config.yaml
arch: "convnext_v2"
model: "image classifier"
dataset: "microscope photos of single blood and bone marrow cells"
train_examples: 97085
image_size: 48
crop_scale_min: 0.5
horizontal_flip: true
targets: ["smear"]
num_classes: 2
isotropic: false
norm: "layernorm"
activation: "squared_relu"
mlp_ratio: 4
inner_norm: true
moe: "top_k"
drop_path: 0.1
num_experts: 16
moe_every: 2
expert_mlp_ratio: 0.5
experts_per_token: 2
shared_expert: false
patch_size: [2, 2]
depths: [2, 2, 7, 2]
widths: [48, 96, 192, 384]
kernel_size: 5
label_smoothing: 0.2
loss: "cross_entropy"
residual_init: "none"
optimizer: "muon"
muon_scale: "original"
lr: 0.0082
momentum: 0.95
nesterov: true
orthogonalizer: "newton_schulz_5"
adamw_lr_other_params: 0.00082
steps: 7300
batch_size: 512
epochs: 38.5
lr_schedule: "step"
warmup_steps: 1460
weight_decay: 0.1
adamw_weight_decay_other_params: 0.05
Rows from block 4 of a small image classifier, named by matrix and row number. Rows with one number belong to one neuron. Each number is 50 + 12 x the weight over its row's rms, rounded and kept within 0 to 99. All counts start at 0.
After each neuron's rows are labels from the 100 images, of 14848, where the neuron reaches its highest value: "strongest on" is what is common among them. Only what is clearly more common there than usual is listed. The data: microscope photos of single blood and bone marrow cells. In brackets: how many of the 100.
# fc1: MLP up (model.blocks.4.mlp.fc1.weight, 768x192), inputs 0-95
# fc2: MLP down (model.blocks.4.mlp.fc2.weight, 192x768, transposed), outputs 0-95

fc1.66:26 51 58 58 63 49 50 70 57 38 52 57 58 30 52 48 61 79 48 65 58 60 71 40 39 54 64 34 47 30 51 60 37 90 46 43 33 28 66 40 48 73 34 60 51 47 37 53 57 30 49 53 49 48 94 49 49 42 34 46 44 43 48 65 50 41 47 47 74 56 46 59 25 47 48 60 47 62 42 62 53 51 51 44 52 49 55 53 49 54 45 39 48 40 35 25
fc2.66:56 35 67 61 58 45 54 45 62 58 52 47 41 38 51 47 54 38 49 39 42 49 60 53 37 55 43 66 35 30 47 32 41 50 64 43 63 72 29 42 49 53 37 47 52 41 59 55 53 54 56 60 49 57 43 35 53 29 48 51 46 38 65 55 21 43 46 43 65 65 54 57 45 61 50 39 30 44 41 70 42 53 36 46 45 61 48 48 66 32 47 67 48 61 68 55
strongest on: cell type: artefact (27)

fc1.750:55 50 31 43 63 52 46 39 46 50 54 56 58 43 60 60 65 57 62 42 58 41 73 73 58 42 22 50 38 68 54 49 66 44 23 60 36 43 50 32 35 69 47 51 39 78 67 37 55 53 63 65 59 38 55 49 57 32 19 37 36 50 34 31 50 41 34 59 98 37 36 57 40 43 61 45 53 43 35 49 63 34 56 33 58 60 41 58 46 68 59 72 57 46 49 67
fc2.750:32 51 64 31 37 45 32 76 30 52 43 38 45 47 59 66 58 52 73 73 16 64 52 60 37 34 25 38 57 63 82 49 34 43 75 46 68 46 44 50 47 36 47 49 58 27 54 46 70 46 59 44 57 50 54 42 40 39 46 39 58 52 57 57 23 51 40 44 59 39 41 63 50 41 67 54 52 60 40 49 43 49 48 74 52 57 54 41 50 35 57 56 54 32 46 60
strongest on: smear: peripheral blood (100)

fc1.666:19 25 55 35 35 24 61 67 51 53 43 40 38 39 55 47 47 62 69 71 64 54 42 37 74 42 70 45 56 41 31 46 36 44 38 76 53 43 72 32 64 63 44 54 62 52 51 58 43 54 51 62 34 44 40 48 40 57 51 45 53 50 29 97 43 45 50 55 35 68 41 49 43 44 37 37 40 44 62 59 29 33 39 41 66 33 50 55 46 65 52 46 37 70 49 56
fc2.666:51 23 57 43 38 40 44 49 52 40 46 56 60 70 69 44 38 40 31 53 65 41 40 22 57 38 46 57 52 50 39 46 26 51 47 47 32 39 68 64 40 42 54 40 43 52 52 49 54 44 64 67 54 70 47 52 34 43 40 35 37 52 38 59 58 50 45 62 69 27 55 49 60 48 35 64 43 57 38 73 56 77 62 58 70 30 52 48 27 46 44 44 48 41 32 19
strongest on: cell type: lymphocyte (36)

fc1.716:39 43 67 45 58 52 36 42 57 23 48 66 48 48 59 54 47 34 32 43 70 37 51 75 30 42 37 47 54 72 46 34 38 51 52 65 54 38 50 52 68 32 63 46 54 67 48 50 57 50 62 44 59 52 47 65 40 41 44 52 47 42 30 53 36 53 57 52 60 18 62 61 77 44 55 57 51 48 66 63 55 55 49 62 44 30 47 34 35 60 58 62 58 62 87 53
fc2.716:50 75 51 57 54 51 56 49 47 44 52 47 63 43 68 63 49 57 61 44 71 44 43 70 57 47 59 42 69 49 52 52 59 77 50 54 48 34 33 61 39 46 53 60 65 50 42 32 54 70 27 36 47 48 70 48 43 43 69 70 68 61 58 54 47 46 51 58 42 42 58 60 52 59 77 59 72 49 40 56 56 51 57 44 60 56 68 36 38 54 58 40 33 18 53 70
strongest on: smear: peripheral blood (59)

fc1.82:26 56 16 60 55 31 44 60 55 46 51 50 41 34 56 43 53 50 30 48 73 76 70 51 51 53 59 37 42 09 44 40 43 45 39 56 47 54 31 52 75 63 47 40 66 52 31 44 72 63 64 52 29 68 63 50 59 56 45 40 65 44 30 44 60 62 26 50 37 61 34 47 55 47 38 53 48 61 52 69 51 37 52 31 48 40 56 59 39 41 44 53 54 32 49 76
fc2.82:37 64 64 80 61 44 43 49 62 55 59 45 51 40 39 77 80 48 54 53 67 37 37 33 49 37 33 65 24 56 69 51 45 48 39 72 53 66 57 69 34 43 38 49 60 45 71 49 57 69 40 42 49 55 57 66 59 49 61 35 64 61 56 60 69 37 47 55 52 59 31 51 33 65 56 49 26 76 38 52 44 54 46 77 55 56 30 49 63 49 55 52 33 54 43 80
strongest on: cell type: lymphocyte (34)

fc1.534:31 44 39 49 56 45 70 46 53 40 36 55 68 53 54 56 47 42 59 59 63 45 47 43 46 56 70 60 44 50 50 31 38 55 29 40 40 52 55 53 56 21 43 47 53 36 30 46 44 42 59 56 67 44 58 57 64 56 44 61 57 44 35 57 61 79 45 46 56 46 48 45 56 52 65 53 86 43 51 48 44 44 55 54 60 42 41 61 47 81 40 49 39 38 51 58
fc2.534:45 31 70 61 49 38 54 60 73 41 47 50 50 46 64 58 46 54 67 50 56 60 53 27 47 60 46 43 56 52 46 44 66 34 45 48 63 40 54 38 51 35 70 51 47 40 56 56 52 18 61 67 50 67 92 41 28 54 42 36 62 40 41 57 53 47 50 47 60 45 53 45 57 40 40 27 44 61 87 73 42 19 33 60 62 63 38 59 48 53 52 23 39 35 38 49
strongest on: smear: peripheral blood (38)

fc1.153:50 53 57 44 34 50 29 50 40 64 74 30 42 28 82 54 39 47 73 46 33 48 59 41 39 57 32 33 48 51 22 54 34 43 56 40 40 62 35 66 46 63 48 44 40 44 42 47 40 42 64 36 44 61 55 40 80 48 62 58 34 41 74 53 52 56 53 49 66 48 53 49 41 31 52 50 38 51 51 51 43 35 63 61 73 48 41 57 63 53 70 68 72 55 51 33
fc2.153:76 28 50 53 57 65 53 39 71 37 49 42 63 45 43 39 50 56 24 42 54 51 48 47 55 40 66 48 35 82 72 43 53 57 64 63 40 73 55 45 55 53 39 73 60 46 62 16 58 41 55 29 65 32 50 37 65 48 47 55 40 42 43 33 52 66 87 66 62 67 58 44 41 45 41 42 44 46 63 53 68 45 45 58 46 58 49 41 59 32 53 47 64 54 39 46
strongest on: cell type: artefact (27)

fc1.13:48 32 57 51 55 46 29 47 49 38 58 48 45 54 39 43 63 45 51 60 48 58 51 22 68 37 53 44 49 57 43 20 58 55 42 71 57 44 50 55 43 48 46 49 31 38 33 50 52 42 50 35 55 81 45 60 35 41 66 53 74 59 53 42 39 42 45 41 30 55 58 56 44 43 65 63 44 66 43 45 64 67 41 37 45 31 65 55 38 53 43 37 55 63 61 54
fc2.13:62 32 58 69 41 64 38 51 42 41 33 54 50 69 52 55 46 58 42 59 39 28 41 44 55 31 43 58 52 33 42 51 67 65 40 54 27 38 66 37 73 47 52 53 49 45 44 56 37 53 63 62 68 28 54 66 43 19 56 44 39 58 42 75 37 61 66 44 51 36 51 75 35 40 31 70 55 37 38 42 39 50 49 43 53 26 38 47 52 61 49 55 52 35 34 53
strongest on: cell type: lymphocyte (38)

fc1.65:45 43 39 51 65 49 29 63 46 52 57 80 27 73 16 47 30 63 55 63 78 43 48 35 52 63 43 35 33 62 43 41 44 41 57 56 51 50 65 47 73 56 29 32 49 42 37 37 26 44 43 46 79 64 25 69 50 58 33 45 77 45 68 49 67 45 38 46 44 56 68 38 46 40 60 34 54 29 49 56 38 52 86 43 53 60 70 57 48 42 57 50 45 56 35 62
fc2.65:59 52 54 48 58 35 36 36 49 59 65 63 62 88 43 61 24 39 35 36 33 53 39 47 43 62 53 39 48 44 57 41 52 36 56 58 76 43 54 46 61 46 37 60 53 50 47 56 35 43 48 47 48 27 42 55 46 57 63 37 58 69 50 26 67 34 52 35 61 56 56 22 76 47 25 24 47 47 54 29 46 41 62 66 44 53 51 52 36 68 41 63 30 54 53 50
strongest on: cell type: artefact (37)

fc1.437:40 40 42 61 44 51 47 54 49 60 48 52 63 37 40 66 64 48 36 47 48 49 28 58 52 45 52 89 32 54 42 51 55 57 40 35 58 44 39 49 59 63 48 57 46 37 36 32 25 47 30 40 61 66 52 54 34 34 61 65 50 54 39 48 39 71 50 47 49 57 56 29 67 56 83 34 49 40 62 69 31 44 26 37 67 28 60 33 71 64 50 62 62 41 60 55
fc2.437:36 52 36 40 38 61 69 56 72 55 44 50 48 46 55 59 29 46 70 49 64 56 43 54 54 53 49 46 56 44 46 58 50 57 49 25 42 50 63 40 28 57 56 51 56 62 45 44 64 68 55 50 44 43 58 27 51 62 36 39 63 48 39 39 33 35 52 45 68 60 64 35 38 42 55 31 28 55 49 48 58 79 54 47 61 44 58 64 69 39 67 38 74 42 48 50
strongest on: smear: peripheral blood (89); cell type: segmented neutrophil (51)

fc1.127:49 52 44 59 59 70 47 38 48 50 53 54 73 42 55 62 36 36 64 45 31 60 59 18 46 47 52 61 38 41 52 53 65 50 43 43 75 54 48 57 40 35 43 31 65 57 56 43 36 36 49 48 60 47 28 52 60 62 54 32 63 67 25 54 61 50 48 65 41 39 43 49 53 35 73 33 47 47 55 51 41 57 43 44 20 45 50 26 41 40 52 63 44 45 61 46
fc2.127:51 40 21 49 65 36 61 39 56 53 45 31 22 62 44 49 54 44 49 59 54 72 33 56 51 48 42 45 39 49 32 62 62 50 49 52 46 37 37 40 53 63 42 48 40 53 32 43 67 49 40 44 62 55 51 72 49 62 51 46 52 61 39 32 74 22 43 68 52 41 59 61 41 60 75 44 54 37 59 41 38 57 27 40 51 41 59 56 43 37 53 61 60 44 40 76
strongest on: smear: peripheral blood (46)

fc1.711:18 35 64 70 45 42 48 67 43 60 48 40 57 55 56 71 66 66 43 45 38 48 80 51 55 46 52 62 68 47 39 59 70 43 33 34 56 61 52 51 50 47 47 68 46 63 27 44 61 48 52 50 50 49 43 67 55 41 60 38 51 26 58 23 48 45 24 53 39 39 48 43 60 52 36 42 50 49 33 46 63 48 52 64 67 60 53 32 57 64 49 57 33 61 62 60
fc2.711:53 55 60 66 38 42 39 44 47 36 51 55 39 46 77 49 51 35 67 34 83 54 51 53 38 51 79 65 60 64 59 38 58 51 38 40 51 34 35 55 54 66 37 68 46 52 60 39 56 49 61 49 70 55 54 47 63 75 39 55 47 51 54 44 29 64 26 46 58 47 41 42 52 50 70 60 49 40 34 58 36 46 69 56 36 66 36 70 61 54 41 47 69 49 67 32
strongest on: smear: peripheral blood (37)

fc1.687:68 42 67 50 51 57 48 50 40 55 59 38 36 50 69 21 40 44 61 74 41 60 68 59 46 44 53 29 42 60 36 52 42 57 43 45 52 39 35 40 47 32 40 49 36 41 49 54 64 35 29 57 66 23 57 40 55 57 54 61 65 55 53 63 55 38 37 55 57 48 62 38 53 84 44 46 51 33 49 61 43 44 48 57 54 54 64 45 65 31 37 65 35 46 65 42
fc2.687:50 58 41 38 41 54 47 46 45 39 30 53 49 49 34 33 43 41 41 36 46 49 46 63 49 51 54 47 47 44 38 54 36 43 57 49 43 47 67 56 51 52 65 54 66 34 46 45 41 72 69 36 33 46 47 34 69 50 47 50 53 44 73 51 53 45 57 54 58 51 53 65 55 45 57 45 35 47 26 62 48 51 54 53 72 62 55 75 44 53 54 35 48 35 45 32
strongest on: cell type: artefact (28)

fc1.339:62 53 44 40 58 50 56 54 54 67 55 39 64 65 32 57 38 39 53 58 61 50 56 37 59 61 41 44 32 46 26 49 44 28 71 59 46 47 65 53 50 46 54 51 60 56 35 60 39 58 66 50 44 66 37 46 42 49 34 36 59 42 51 43 49 38 48 58 37 54 44 36 72 63 50 51 46 65 51 56 49 49 83 54 55 32 37 59 36 65 17 55 64 59 75 68
fc2.339:51 39 35 58 38 57 46 70 54 38 41 45 64 85 55 48 44 40 51 58 56 49 39 55 61 37 39 47 54 72 43 63 56 63 64 39 53 18 39 66 61 32 33 63 47 65 50 45 64 46 74 63 55 67 34 32 56 37 28 37 61 45 37 47 50 44 63 44 40 40 59 68 57 34 58 57 49 43 43 46 59 40 65 38 56 63 30 50 61 38 36 34 58 62 30 30
strongest on: smear: peripheral blood (100); cell type: segmented neutrophil (53)

fc1.295:65 18 31 33 62 58 57 55 68 56 64 34 35 55 61 18 42 65 65 35 59 47 66 43 64 59 37 45 37 39 52 63 79 47 47 47 44 60 53 25 56 39 41 42 54 45 42 49 58 40 46 49 45 52 73 59 58 57 14 49 56 51 58 64 56 35 47 57 76 56 45 41 61 69 34 63 68 55 38 66 38 49 49 50 51 45 55 33 38 34 49 43 59 39 61 50
fc2.295:66 68 61 38 37 39 51 57 61 71 47 42 57 50 66 55 60 34 29 40 41 54 46 47 59 50 46 42 57 48 60 31 52 59 55 49 51 30 40 46 42 49 46 52 22 68 18 58 66 53 54 55 77 42 54 58 90 44 51 41 41 51 60 55 52 46 53 52 48 52 50 42 66 40 61 50 43 45 52 56 57 53 67 45 52 55 41 61 44 26 26 49 40 33 34 43
strongest on: smear: peripheral blood (100)

fc1.571:66 57 45 46 54 50 38 47 87 70 70 39 54 54 50 53 44 44 54 65 45 59 53 55 40 54 41 34 44 41 41 63 40 47 85 61 48 47 54 55 53 39 51 76 40 31 39 36 56 40 41 55 39 57 44 50 58 40 60 34 58 45 61 26 49 37 61 62 45 40 39 43 38 48 46 47 49 71 36 46 32 47 38 55 59 20 38 31 55 44 35 43 32 49 72 46
fc2.571:45 40 69 40 44 55 58 54 48 58 50 50 31 66 69 40 56 19 44 55 45 61 38 19 49 51 41 51 55 45 57 66 58 36 45 47 53 22 56 54 53 29 54 51 54 59 52 56 64 50 61 65 26 55 44 46 34 40 48 48 50 60 60 52 64 51 70 44 59 38 64 53 58 40 43 35 53 34 53 44 57 37 58 49 71 56 25 44 50 48 47 47 32 35 35 25
strongest on: smear: peripheral blood (98)

fc1.419:48 65 47 51 37 41 51 44 41 49 38 57 38 50 35 43 61 66 46 43 73 60 63 78 59 50 48 42 56 35 47 57 52 36 66 57 36 49 34 54 27 50 45 51 51 47 66 22 68 37 55 49 71 58 21 35 48 71 39 65 49 55 58 22 32 48 63 49 83 48 45 36 39 56 59 59 48 44 44 49 62 55 53 64 36 49 54 44 37 69 61 49 40 50 49 36
fc2.419:57 40 57 41 45 54 39 43 45 61 32 26 45 52 51 57 59 58 55 41 36 33 66 58 21 44 55 55 46 53 66 62 55 55 35 51 70 44 67 25 46 45 55 35 39 45 25 79 66 53 58 40 52 44 50 60 50 74 37 69 45 26 46 42 34 51 50 51 52 71 42 52 57 53 56 56 67 32 56 45 46 29 59 52 58 62 53 59 77 64 43 41 33 50 47 50
strongest on: smear: peripheral blood (78)

fc1.587:53 34 42 32 47 44 58 64 46 60 37 37 46 68 25 56 56 52 57 46 56 27 49 54 18 21 56 24 48 60 56 46 64 58 58 45 45 52 50 46 30 55 61 61 49 39 42 49 55 47 56 52 76 47 54 49 45 39 64 52 57 55 46 48 49 61 41 48 62 74 43 61 45 37 58 47 35 58 42 55 53 39 72 77 43 46 72 49 43 27 67 49 45 48 44 58
fc2.587:71 40 65 55 57 59 67 29 53 58 55 56 52 42 52 51 52 26 68 29 50 42 61 65 63 64 52 42 45 58 35 53 54 50 50 58 61 63 50 48 75 19 47 46 41 65 46 53 57 49 47 55 55 42 47 61 45 52 56 45 54 50 51 55 50 45 47 54 54 45 29 47 50 42 23 45 29 27 24 54 31 36 44 65 61 50 63 44 47 10 34 65 29 52 43 44
strongest on: cell type: artefact (25)

fc1.723:51 62 68 65 15 64 62 40 57 44 54 65 71 56 35 36 40 67 68 35 48 36 60 66 62 30 50 58 58 58 36 51 50 26 56 53 48 39 44 37 72 52 39 55 43 39 41 49 58 48 53 35 78 57 58 31 68 48 43 58 47 38 46 54 53 44 41 71 40 30 43 36 56 66 44 54 59 31 38 28 49 55 63 46 46 71 58 45 31 63 71 58 30 44 74 16
fc2.723:54 49 62 48 66 62 45 32 32 61 43 58 49 47 47 36 56 45 64 50 41 57 53 42 37 69 39 51 58 54 56 44 52 46 43 37 73 35 32 84 56 56 49 50 51 57 79 58 65 34 65 56 37 59 49 41 35 51 47 58 65 56 57 57 46 37 60 53 54 54 60 36 43 39 59 36 61 52 48 31 40 33 69 59 43 70 48 27 61 33 53 56 37 49 54 22
strongest on: smear: peripheral blood (98); cell type: segmented neutrophil (56)

fc1.168:60 42 48 60 41 50 33 39 61 69 48 54 43 41 45 36 26 52 68 11 65 55 58 53 56 44 55 57 52 62 63 45 57 41 39 62 68 61 65 65 44 31 59 60 57 41 67 33 54 63 38 35 72 43 41 46 58 51 50 50 46 28 41 57 50 64 38 43 67 44 53 56 64 43 54 52 54 55 64 75 46 61 38 38 44 39 49 31 41 51 49 75 59 57 53 56
fc2.168:56 32 58 55 61 33 68 37 71 47 46 57 62 83 46 47 56 37 41 67 46 51 50 66 62 39 38 58 69 46 42 63 49 37 65 36 62 55 58 33 39 65 49 70 42 46 50 59 38 39 35 57 79 64 55 43 51 57 47 13 35 43 55 38 51 41 42 42 60 28 50 51 58 45 54 39 29 66 70 36 64 53 46 49 42 32 61 54 44 36 58 79 36 56 37 58
strongest on: smear: peripheral blood (99); cell type: segmented neutrophil (46)

fc1.57:36 59 39 54 59 61 41 50 42 63 64 36 64 42 45 68 57 55 40 55 53 63 34 59 72 39 46 68 52 37 56 40 39 56 27 41 52 50 48 40 46 66 46 79 46 50 64 38 52 49 68 74 50 51 42 66 56 54 51 48 44 45 48 59 39 51 11 37 65 69 47 57 26 53 58 41 56 36 51 44 53 44 58 62 55 45 52 58 40 63 24 29 53 47 47 53
fc2.57:46 41 41 47 45 49 47 39 61 43 45 45 49 60 54 35 47 39 39 59 56 66 54 62 48 36 60 55 47 58 57 71 35 42 41 42 54 37 56 48 50 33 36 38 58 54 67 56 49 43 57 60 39 81 70 38 57 47 56 36 42 46 43 69 63 63 58 35 38 38 47 72 43 39 38 28 31 27 53 75 78 48 67 43 39 52 38 44 32 50 34 40 46 40 25 37
strongest on: cell type: lymphocyte (36)

fc1.740:54 43 70 49 58 62 60 50 70 46 28 33 55 57 39 54 51 35 70 59 48 57 44 46 72 47 42 69 38 53 66 55 60 54 42 42 71 50 64 48 49 47 58 61 49 47 38 51 65 52 36 35 45 58 65 57 58 54 72 38 44 41 60 70 42 81 33 44 47 53 53 51 44 51 29 67 46 67 60 35 22 28 56 66 60 35 51 48 52 57 52 53 40 50 66 54
fc2.740:42 52 62 54 37 10 45 46 60 35 47 65 54 66 56 60 57 53 49 53 52 44 72 32 75 43 57 41 45 24 23 66 45 55 47 55 29 40 53 59 58 31 51 56 36 44 52 56 46 60 42 51 57 66 46 59 39 49 42 46 43 55 36 88 62 55 63 47 52 48 53 51 54 55 59 31 60 54 41 55 54 44 59 30 55 32 58 60 38 41 48 36 37 38 61 43
strongest on: cell type: lymphocyte (37)

fc1.472:57 38 49 30 34 50 55 67 65 48 56 36 53 66 29 56 38 62 44 48 55 64 53 45 48 49 76 53 60 69 62 58 39 78 51 53 48 43 53 28 60 26 47 92 55 62 23 41 49 50 69 55 29 41 47 46 55 27 55 79 50 41 51 47 51 55 48 49 57 35 49 59 75 50 49 26 47 42 49 70 47 64 79 34 59 41 71 36 44 41 44 52 41 60 49 69
fc2.472:36 44 50 54 53 46 24 59 83 40 31 43 42 50 51 47 38 69 49 49 43 55 49 47 55 66 24 67 59 29 38 67 70 52 58 39 62 35 46 33 55 41 50 46 48 56 56 44 54 45 59 62 61 84 66 54 49 44 39 22 28 37 47 67 35 57 69 59 59 57 61 64 62 31 52 40 45 59 44 61 46 49 55 62 87 47 26 48 48 42 36 60 44 56 25 38
strongest on: cell type: lymphocyte (34)

fc1.83:46 52 46 53 71 57 55 50 54 61 41 51 65 41 36 79 58 44 41 59 46 55 43 51 50 43 55 61 56 58 42 60 64 70 45 61 51 58 36 54 64 66 46 63 53 33 43 43 54 66 44 53 65 39 67 38 34 50 61 43 67 39 52 43 23 58 55 50 42 50 36 53 43 37 61 60 62 71 38 48 50 38 40 63 42 62 44 30 50 51 54 49 42 53 44 48
fc2.83:69 52 55 71 71 68 44 58 56 40 41 61 45 53 48 46 39 45 47 49 49 57 56 39 51 65 49 49 51 42 60 46 50 39 48 41 56 56 49 43 41 42 53 41 38 52 54 57 66 46 38 70 55 60 40 68 60 47 58 53 56 52 58 44 63 43 44 52 50 63 57 56 60 37 35 42 48 45 34 52 42 51 71 59 55 46 60 69 54 52 48 42 59 65 52 57
strongest on: smear: peripheral blood (100); cell type: segmented neutrophil (49)

fc1.530:50 49 57 75 64 54 32 60 54 71 38 47 51 40 51 60 56 56 60 47 33 21 56 49 40 15 42 69 51 40 54 62 46 31 39 48 38 35 37 48 37 59 40 52 59 61 41 65 40 40 41 36 61 51 52 62 52 42 36 36 57 57 58 60 57 63 36 56 64 54 42 47 34 33 42 45 40 69 64 51 46 37 39 67 55 49 55 42 46 47 63 47 38 39 50 65
fc2.530:49 65 73 42 70 28 37 43 39 49 39 29 51 67 41 55 50 55 50 39 19 54 50 62 60 47 51 70 42 46 35 38 36 69 43 47 36 56 49 55 57 39 31 62 37 66 54 54 62 55 53 40 66 56 48 37 66 43 36 47 59 50 63 29 65 61 64 54 37 61 51 40 47 60 52 71 47 44 63 37 33 53 54 67 24 61 56 44 43 49 61 69 45 31 56 52
strongest on: cell type: lymphocyte (37)

fc1.756:54 57 44 55 47 53 26 40 42 46 25 64 73 51 71 59 59 53 42 63 56 63 42 66 38 55 52 42 78 39 51 31 44 46 65 45 47 52 63 50 36 59 55 54 33 49 64 45 37 49 49 25 46 66 29 52 47 57 70 56 50 42 69 41 42 54 49 49 19 29 73 45 68 32 53 47 26 64 61 38 40 38 57 62 60 73 71 43 49 52 82 47 68 73 37 43
fc2.756:41 58 46 65 64 26 68 45 55 49 61 51 34 59 44 33 48 67 42 39 36 38 73 48 64 41 39 55 31 32 35 33 55 46 39 57 50 46 62 51 63 39 44 50 32 42 48 40 58 63 48 63 57 48 60 42 56 58 48 27 23 50 47 60 55 64 39 37 55 62 53 36 60 61 45 63 76 33 45 52 49 47 51 33 66 69 50 31 44 48 47 54 50 46 65 55
strongest on: cell type: lymphocyte (34)

fc1.37:32 35 55 41 53 62 85 38 37 57 49 51 39 21 44 40 45 66 37 51 58 44 35 32 60 48 52 44 53 58 43 45 45 64 47 57 30 31 36 43 32 66 40 45 52 67 40 74 42 53 59 28 27 41 60 39 55 51 71 55 62 43 45 64 60 42 25 60 62 32 51 58 65 44 30 80 54 45 37 53 54 53 38 47 40 51 69 47 64 63 57 63 50 42 25 47
fc2.37:48 43 43 58 47 32 48 48 44 76 36 75 62 68 64 72 48 30 51 64 44 72 61 42 76 55 19 53 66 47 44 60 68 49 47 52 39 45 44 55 54 42 50 51 38 51 42 56 54 46 50 48 45 66 76 52 37 49 27 37 39 56 42 59 51 38 56 64 48 52 57 51 31 46 32 41 30 44 59 38 52 49 69 57 52 43 41 50 32 55 68 42 31 58 47 40
strongest on: smear: peripheral blood (52); cell type: segmented neutrophil (41)