Weights of a small image classifier.
Model: 7.25M parameters, 48-pixel images, arch convnext_v2, norm layernorm, activation squared_relu, moe top_k, num experts 16, patch size [2, 2], depths [2, 2, 7, 2], widths [48, 96, 192, 384].
Data: trained on microscope photos of single blood and bone marrow cells, 38.5 epochs.
Rows from block 2 of a small image classifier, named by matrix and row number. Rows with one number belong to one neuron. Each number is 500 + 50 x the weight over its row's rms, rounded and kept within 0 to 999. All counts start at 0. Numbers have three digits each.
After each neuron's rows are labels from the 100 images, of 14848, where the neuron reaches its highest value: "responds to" is what is common among them. Only what is clearly more common there than usual is listed. The data: microscope photos of single blood and bone marrow cells. In brackets: how many of the 100.
# fc1: MLP up (model.blocks.2.mlp.fc1.weight, 384x96), inputs 0-95
# fc2: MLP down (model.blocks.2.mlp.fc2.weight, 96x384, transposed), outputs 0-95

fc1.161:518415439494443448541458563522408571496541586557498465512419449500488510477504491536565397489477510554504583512468515502505446465440489533497443526565436495528530461536537537536507604489570444446491515417488522469591651610527456516523525564500433506498495496594478428497546432474574474429
fc2.161:564592429523537502499466470547560422415468388579464526465426539504546509483529559511509507494442489472432618573520448402509450451470501556489463427387483501505511471483521483428550466590484471495517462487545504389590499462554434440547583553436533484499512517461470481479595502469542537455
responds to: cell type: artefact (29)

fc1.316:556546467551496403503403442450473442421472579494512514439531508517439523493510574561560531459506462490621571479520523460477534462579541520511455553544536476425487415511565480546480432495471414539470465526475569581480519567465511411530576401443427552553425427555489540536498439555525488519
fc2.316:497551434488532524505398543493552512557535429488498528493530503533557499526552575507631543459452476454504505480578417510516470414408494507582503463554441509513525501391472494496484600522530535465400467505595390482574475479464492527519503588470453417480433480579566429479479476472596526489
responds to: smear: peripheral blood (66)

fc1.41:397568490429435514520505542477491545483539466522536484521461570515456569406531529507509519413437492506415477514515573481588527515407427420437616579579464573515475408561473482488547532543455453537478539482556532475538535554567455442594428512439518455455526548476511465429514521509511458584
fc2.41:547565543496540521405515512485504525514545473425402520429528514484564546524453491556467471476539553524462486526630497449509519407489492532567483445459416450479418490440428559515507505524590459430519534565501518455474540464517552392593465577520505501455598606454581490564531566474518545454
responds to: smear: peripheral blood (99); cell type: myeloblast (34)

fc1.73:485445595400508528548440535626538452475509472500583429582448492508545454435583479480499548499530463503504513530456384520497550448463455506486478449479455611534537486531439581492376576536443498504489448594549402517519463458566457518509452466505537616477506448548513484549504502471470523509
fc2.73:462546465570508510571441518527421451428485526488561521489407505524503462515391477572515553464559480515447523507533540577562450500499501424429511497577466479515469482505522466512420575588547534401554464400522425548473466596526477585565497518476499456496513489583417434529407525545511607495
responds to: cell type: lymphocyte (37)

fc1.214:469500487520537458479503505482527554554484581531549443552528511528489483453474431510481532641486499453456547487379472478500503500396463532536456504508572420485476513418415515476492500597444520468417574474521567427496533440465508497455535618523601550421426492437571568586562482516502556515
fc2.214:568508471535535546565513406505539581531495450436490515482631460522478452511501424485469502501545561557470566570500541369531492499485495514505523519424548521578638565473640481472514487537419516535537470560438582464522488490497555501565528552505551533480492511443515476492574532570417434541
responds to: smear: peripheral blood (99); cell type: segmented neutrophil (45)

fc1.99:588466457532564486521586417548432489500465483542440535419485479545569412546475602470508500421537367540497492523551439509559438551512465492562502454489522544467563551501469527556451602520529478527452468578450444498486453492521514562458356505475503512482574443499447567481465470582482549440
fc2.99:557549497530435519596499466489481549531587556524375606465445478482449515549507472445463548492434547565475538453547465547434471544504535487431484568540533498438436464440510499577514430550504450477534463443547514446520539459516548593485566458513488535441604450550574414454570419418468490482
responds to: cell type: segmented neutrophil (46); smear: peripheral blood (45)

fc1.187:525435513514478584448514445558514412554475512458444408545389427530588461485461502550505620479589525462440443382479535468559488481438512483524502459588459550444484491495492538492493505544561525491541499541538531456517522425570386488509516569475499542552500476461472454442535545626565445497
fc2.187:529553412620512503493565539530498423521612454467455451473416468452332424469529515460452438442532460503528558524509470453520546523507498540497480516419468550475507592474499544412489471515524544570546551497502531518468450492397435550442465497513429494470516478440547545570476434515598482457
responds to: cell type: artefact (29)

fc1.286:393539490529530546465516526430494421526546625510550522500560516489503536480421469488425531451400464534462571561500495565439583531479491547494491397454471553520471552537521552535428596463524516485467489440440455460471552502435463543518551533461496437612443411581458555539538490441479566446
fc2.286:551497417531611477532583480450497485493416506554454499500600508494502492591481552540566490517493415501483560480455547596499527427589476539488530516553535498488501472455489478449486599497446462460488522489485517404434576445478483549524390400469553536421384440514569413500534477551506541511
responds to: cell type: lymphocyte (36)

fc1.59:491504449535500551476529410587568459527560412539664532518493463517523510424461478475449541470492516515492533508483535381507546511478526455600475480468549464593594433427498505466504536522541556481477532498531564517482527643518486488418473485511528553476460507599449525429470470587530419474
fc2.59:514543491464587548573535487513545534480471406490468539422444516593526436395481500470518478396542477451511508575522460429480535514472471516466434439429535470484495491444544610435546458487438451565496476553488519424513484499555394456462480449478533501561428550480461373577541490399546471483
responds to: smear: peripheral blood (81); cell type: myeloblast (29)

fc1.233:555505501484486471519458493377544566503484542492492598558559543508605527615512432554477566545550414444539436484509538503500435542546465478456537442458496509442473525422363495448567509601458396533553488592490492533422548521478522521530456424521437514506455491506525503513472529440415485525
fc2.233:463486585401515509464557490568499509548535470460442456474481573511494596395503510586548576449494518583515501504554425547466557590530511498587494484538481603498434405540511461522558533473589542515519478527386456489532465501525396496539584518456450498525453593503537532540464565473476426495
responds to: cell type: lymphocyte (35)

fc1.38:485533516457548592524540472488486462516422390487515551518587499495504501491505479425466486526444571572478526459472568467459496468474483416497517521542527501495521423554614483538548460466489565366537529516554422489579493537494556483610465588462456548486473368446560496453465485469382525461
fc2.38:503511440447602554498477474496531522507461437628509443521456585462496507398555537499454436391495559513544570497481505458462483496550567406537444425426529439490559450462528521594518578510444543571415491480548467430573590519559545460574546486546494541532502439480472528548530437530495494514
responds to: cell type: lymphocyte (37)

fc1.170:549531442518523487450568406510552566505566433515492482513517499497491455414459559522530525606498531503450522562516493502493480469494465492453557405485538450432455420623552413512512399447519449552574446478501491403561540536469525372551529579485564505482518415527512481532601457536537461531
fc2.170:554541511456430550482504467418544485522475554553613462517490582437564555455405479601544501503409556503571507454495429443401541499426560496513649497555533438539474563418565479520535461511479515519503456497529525628502478460518512514510493517567455468525483553514519550491412424531481526478
responds to: smear: peripheral blood (78)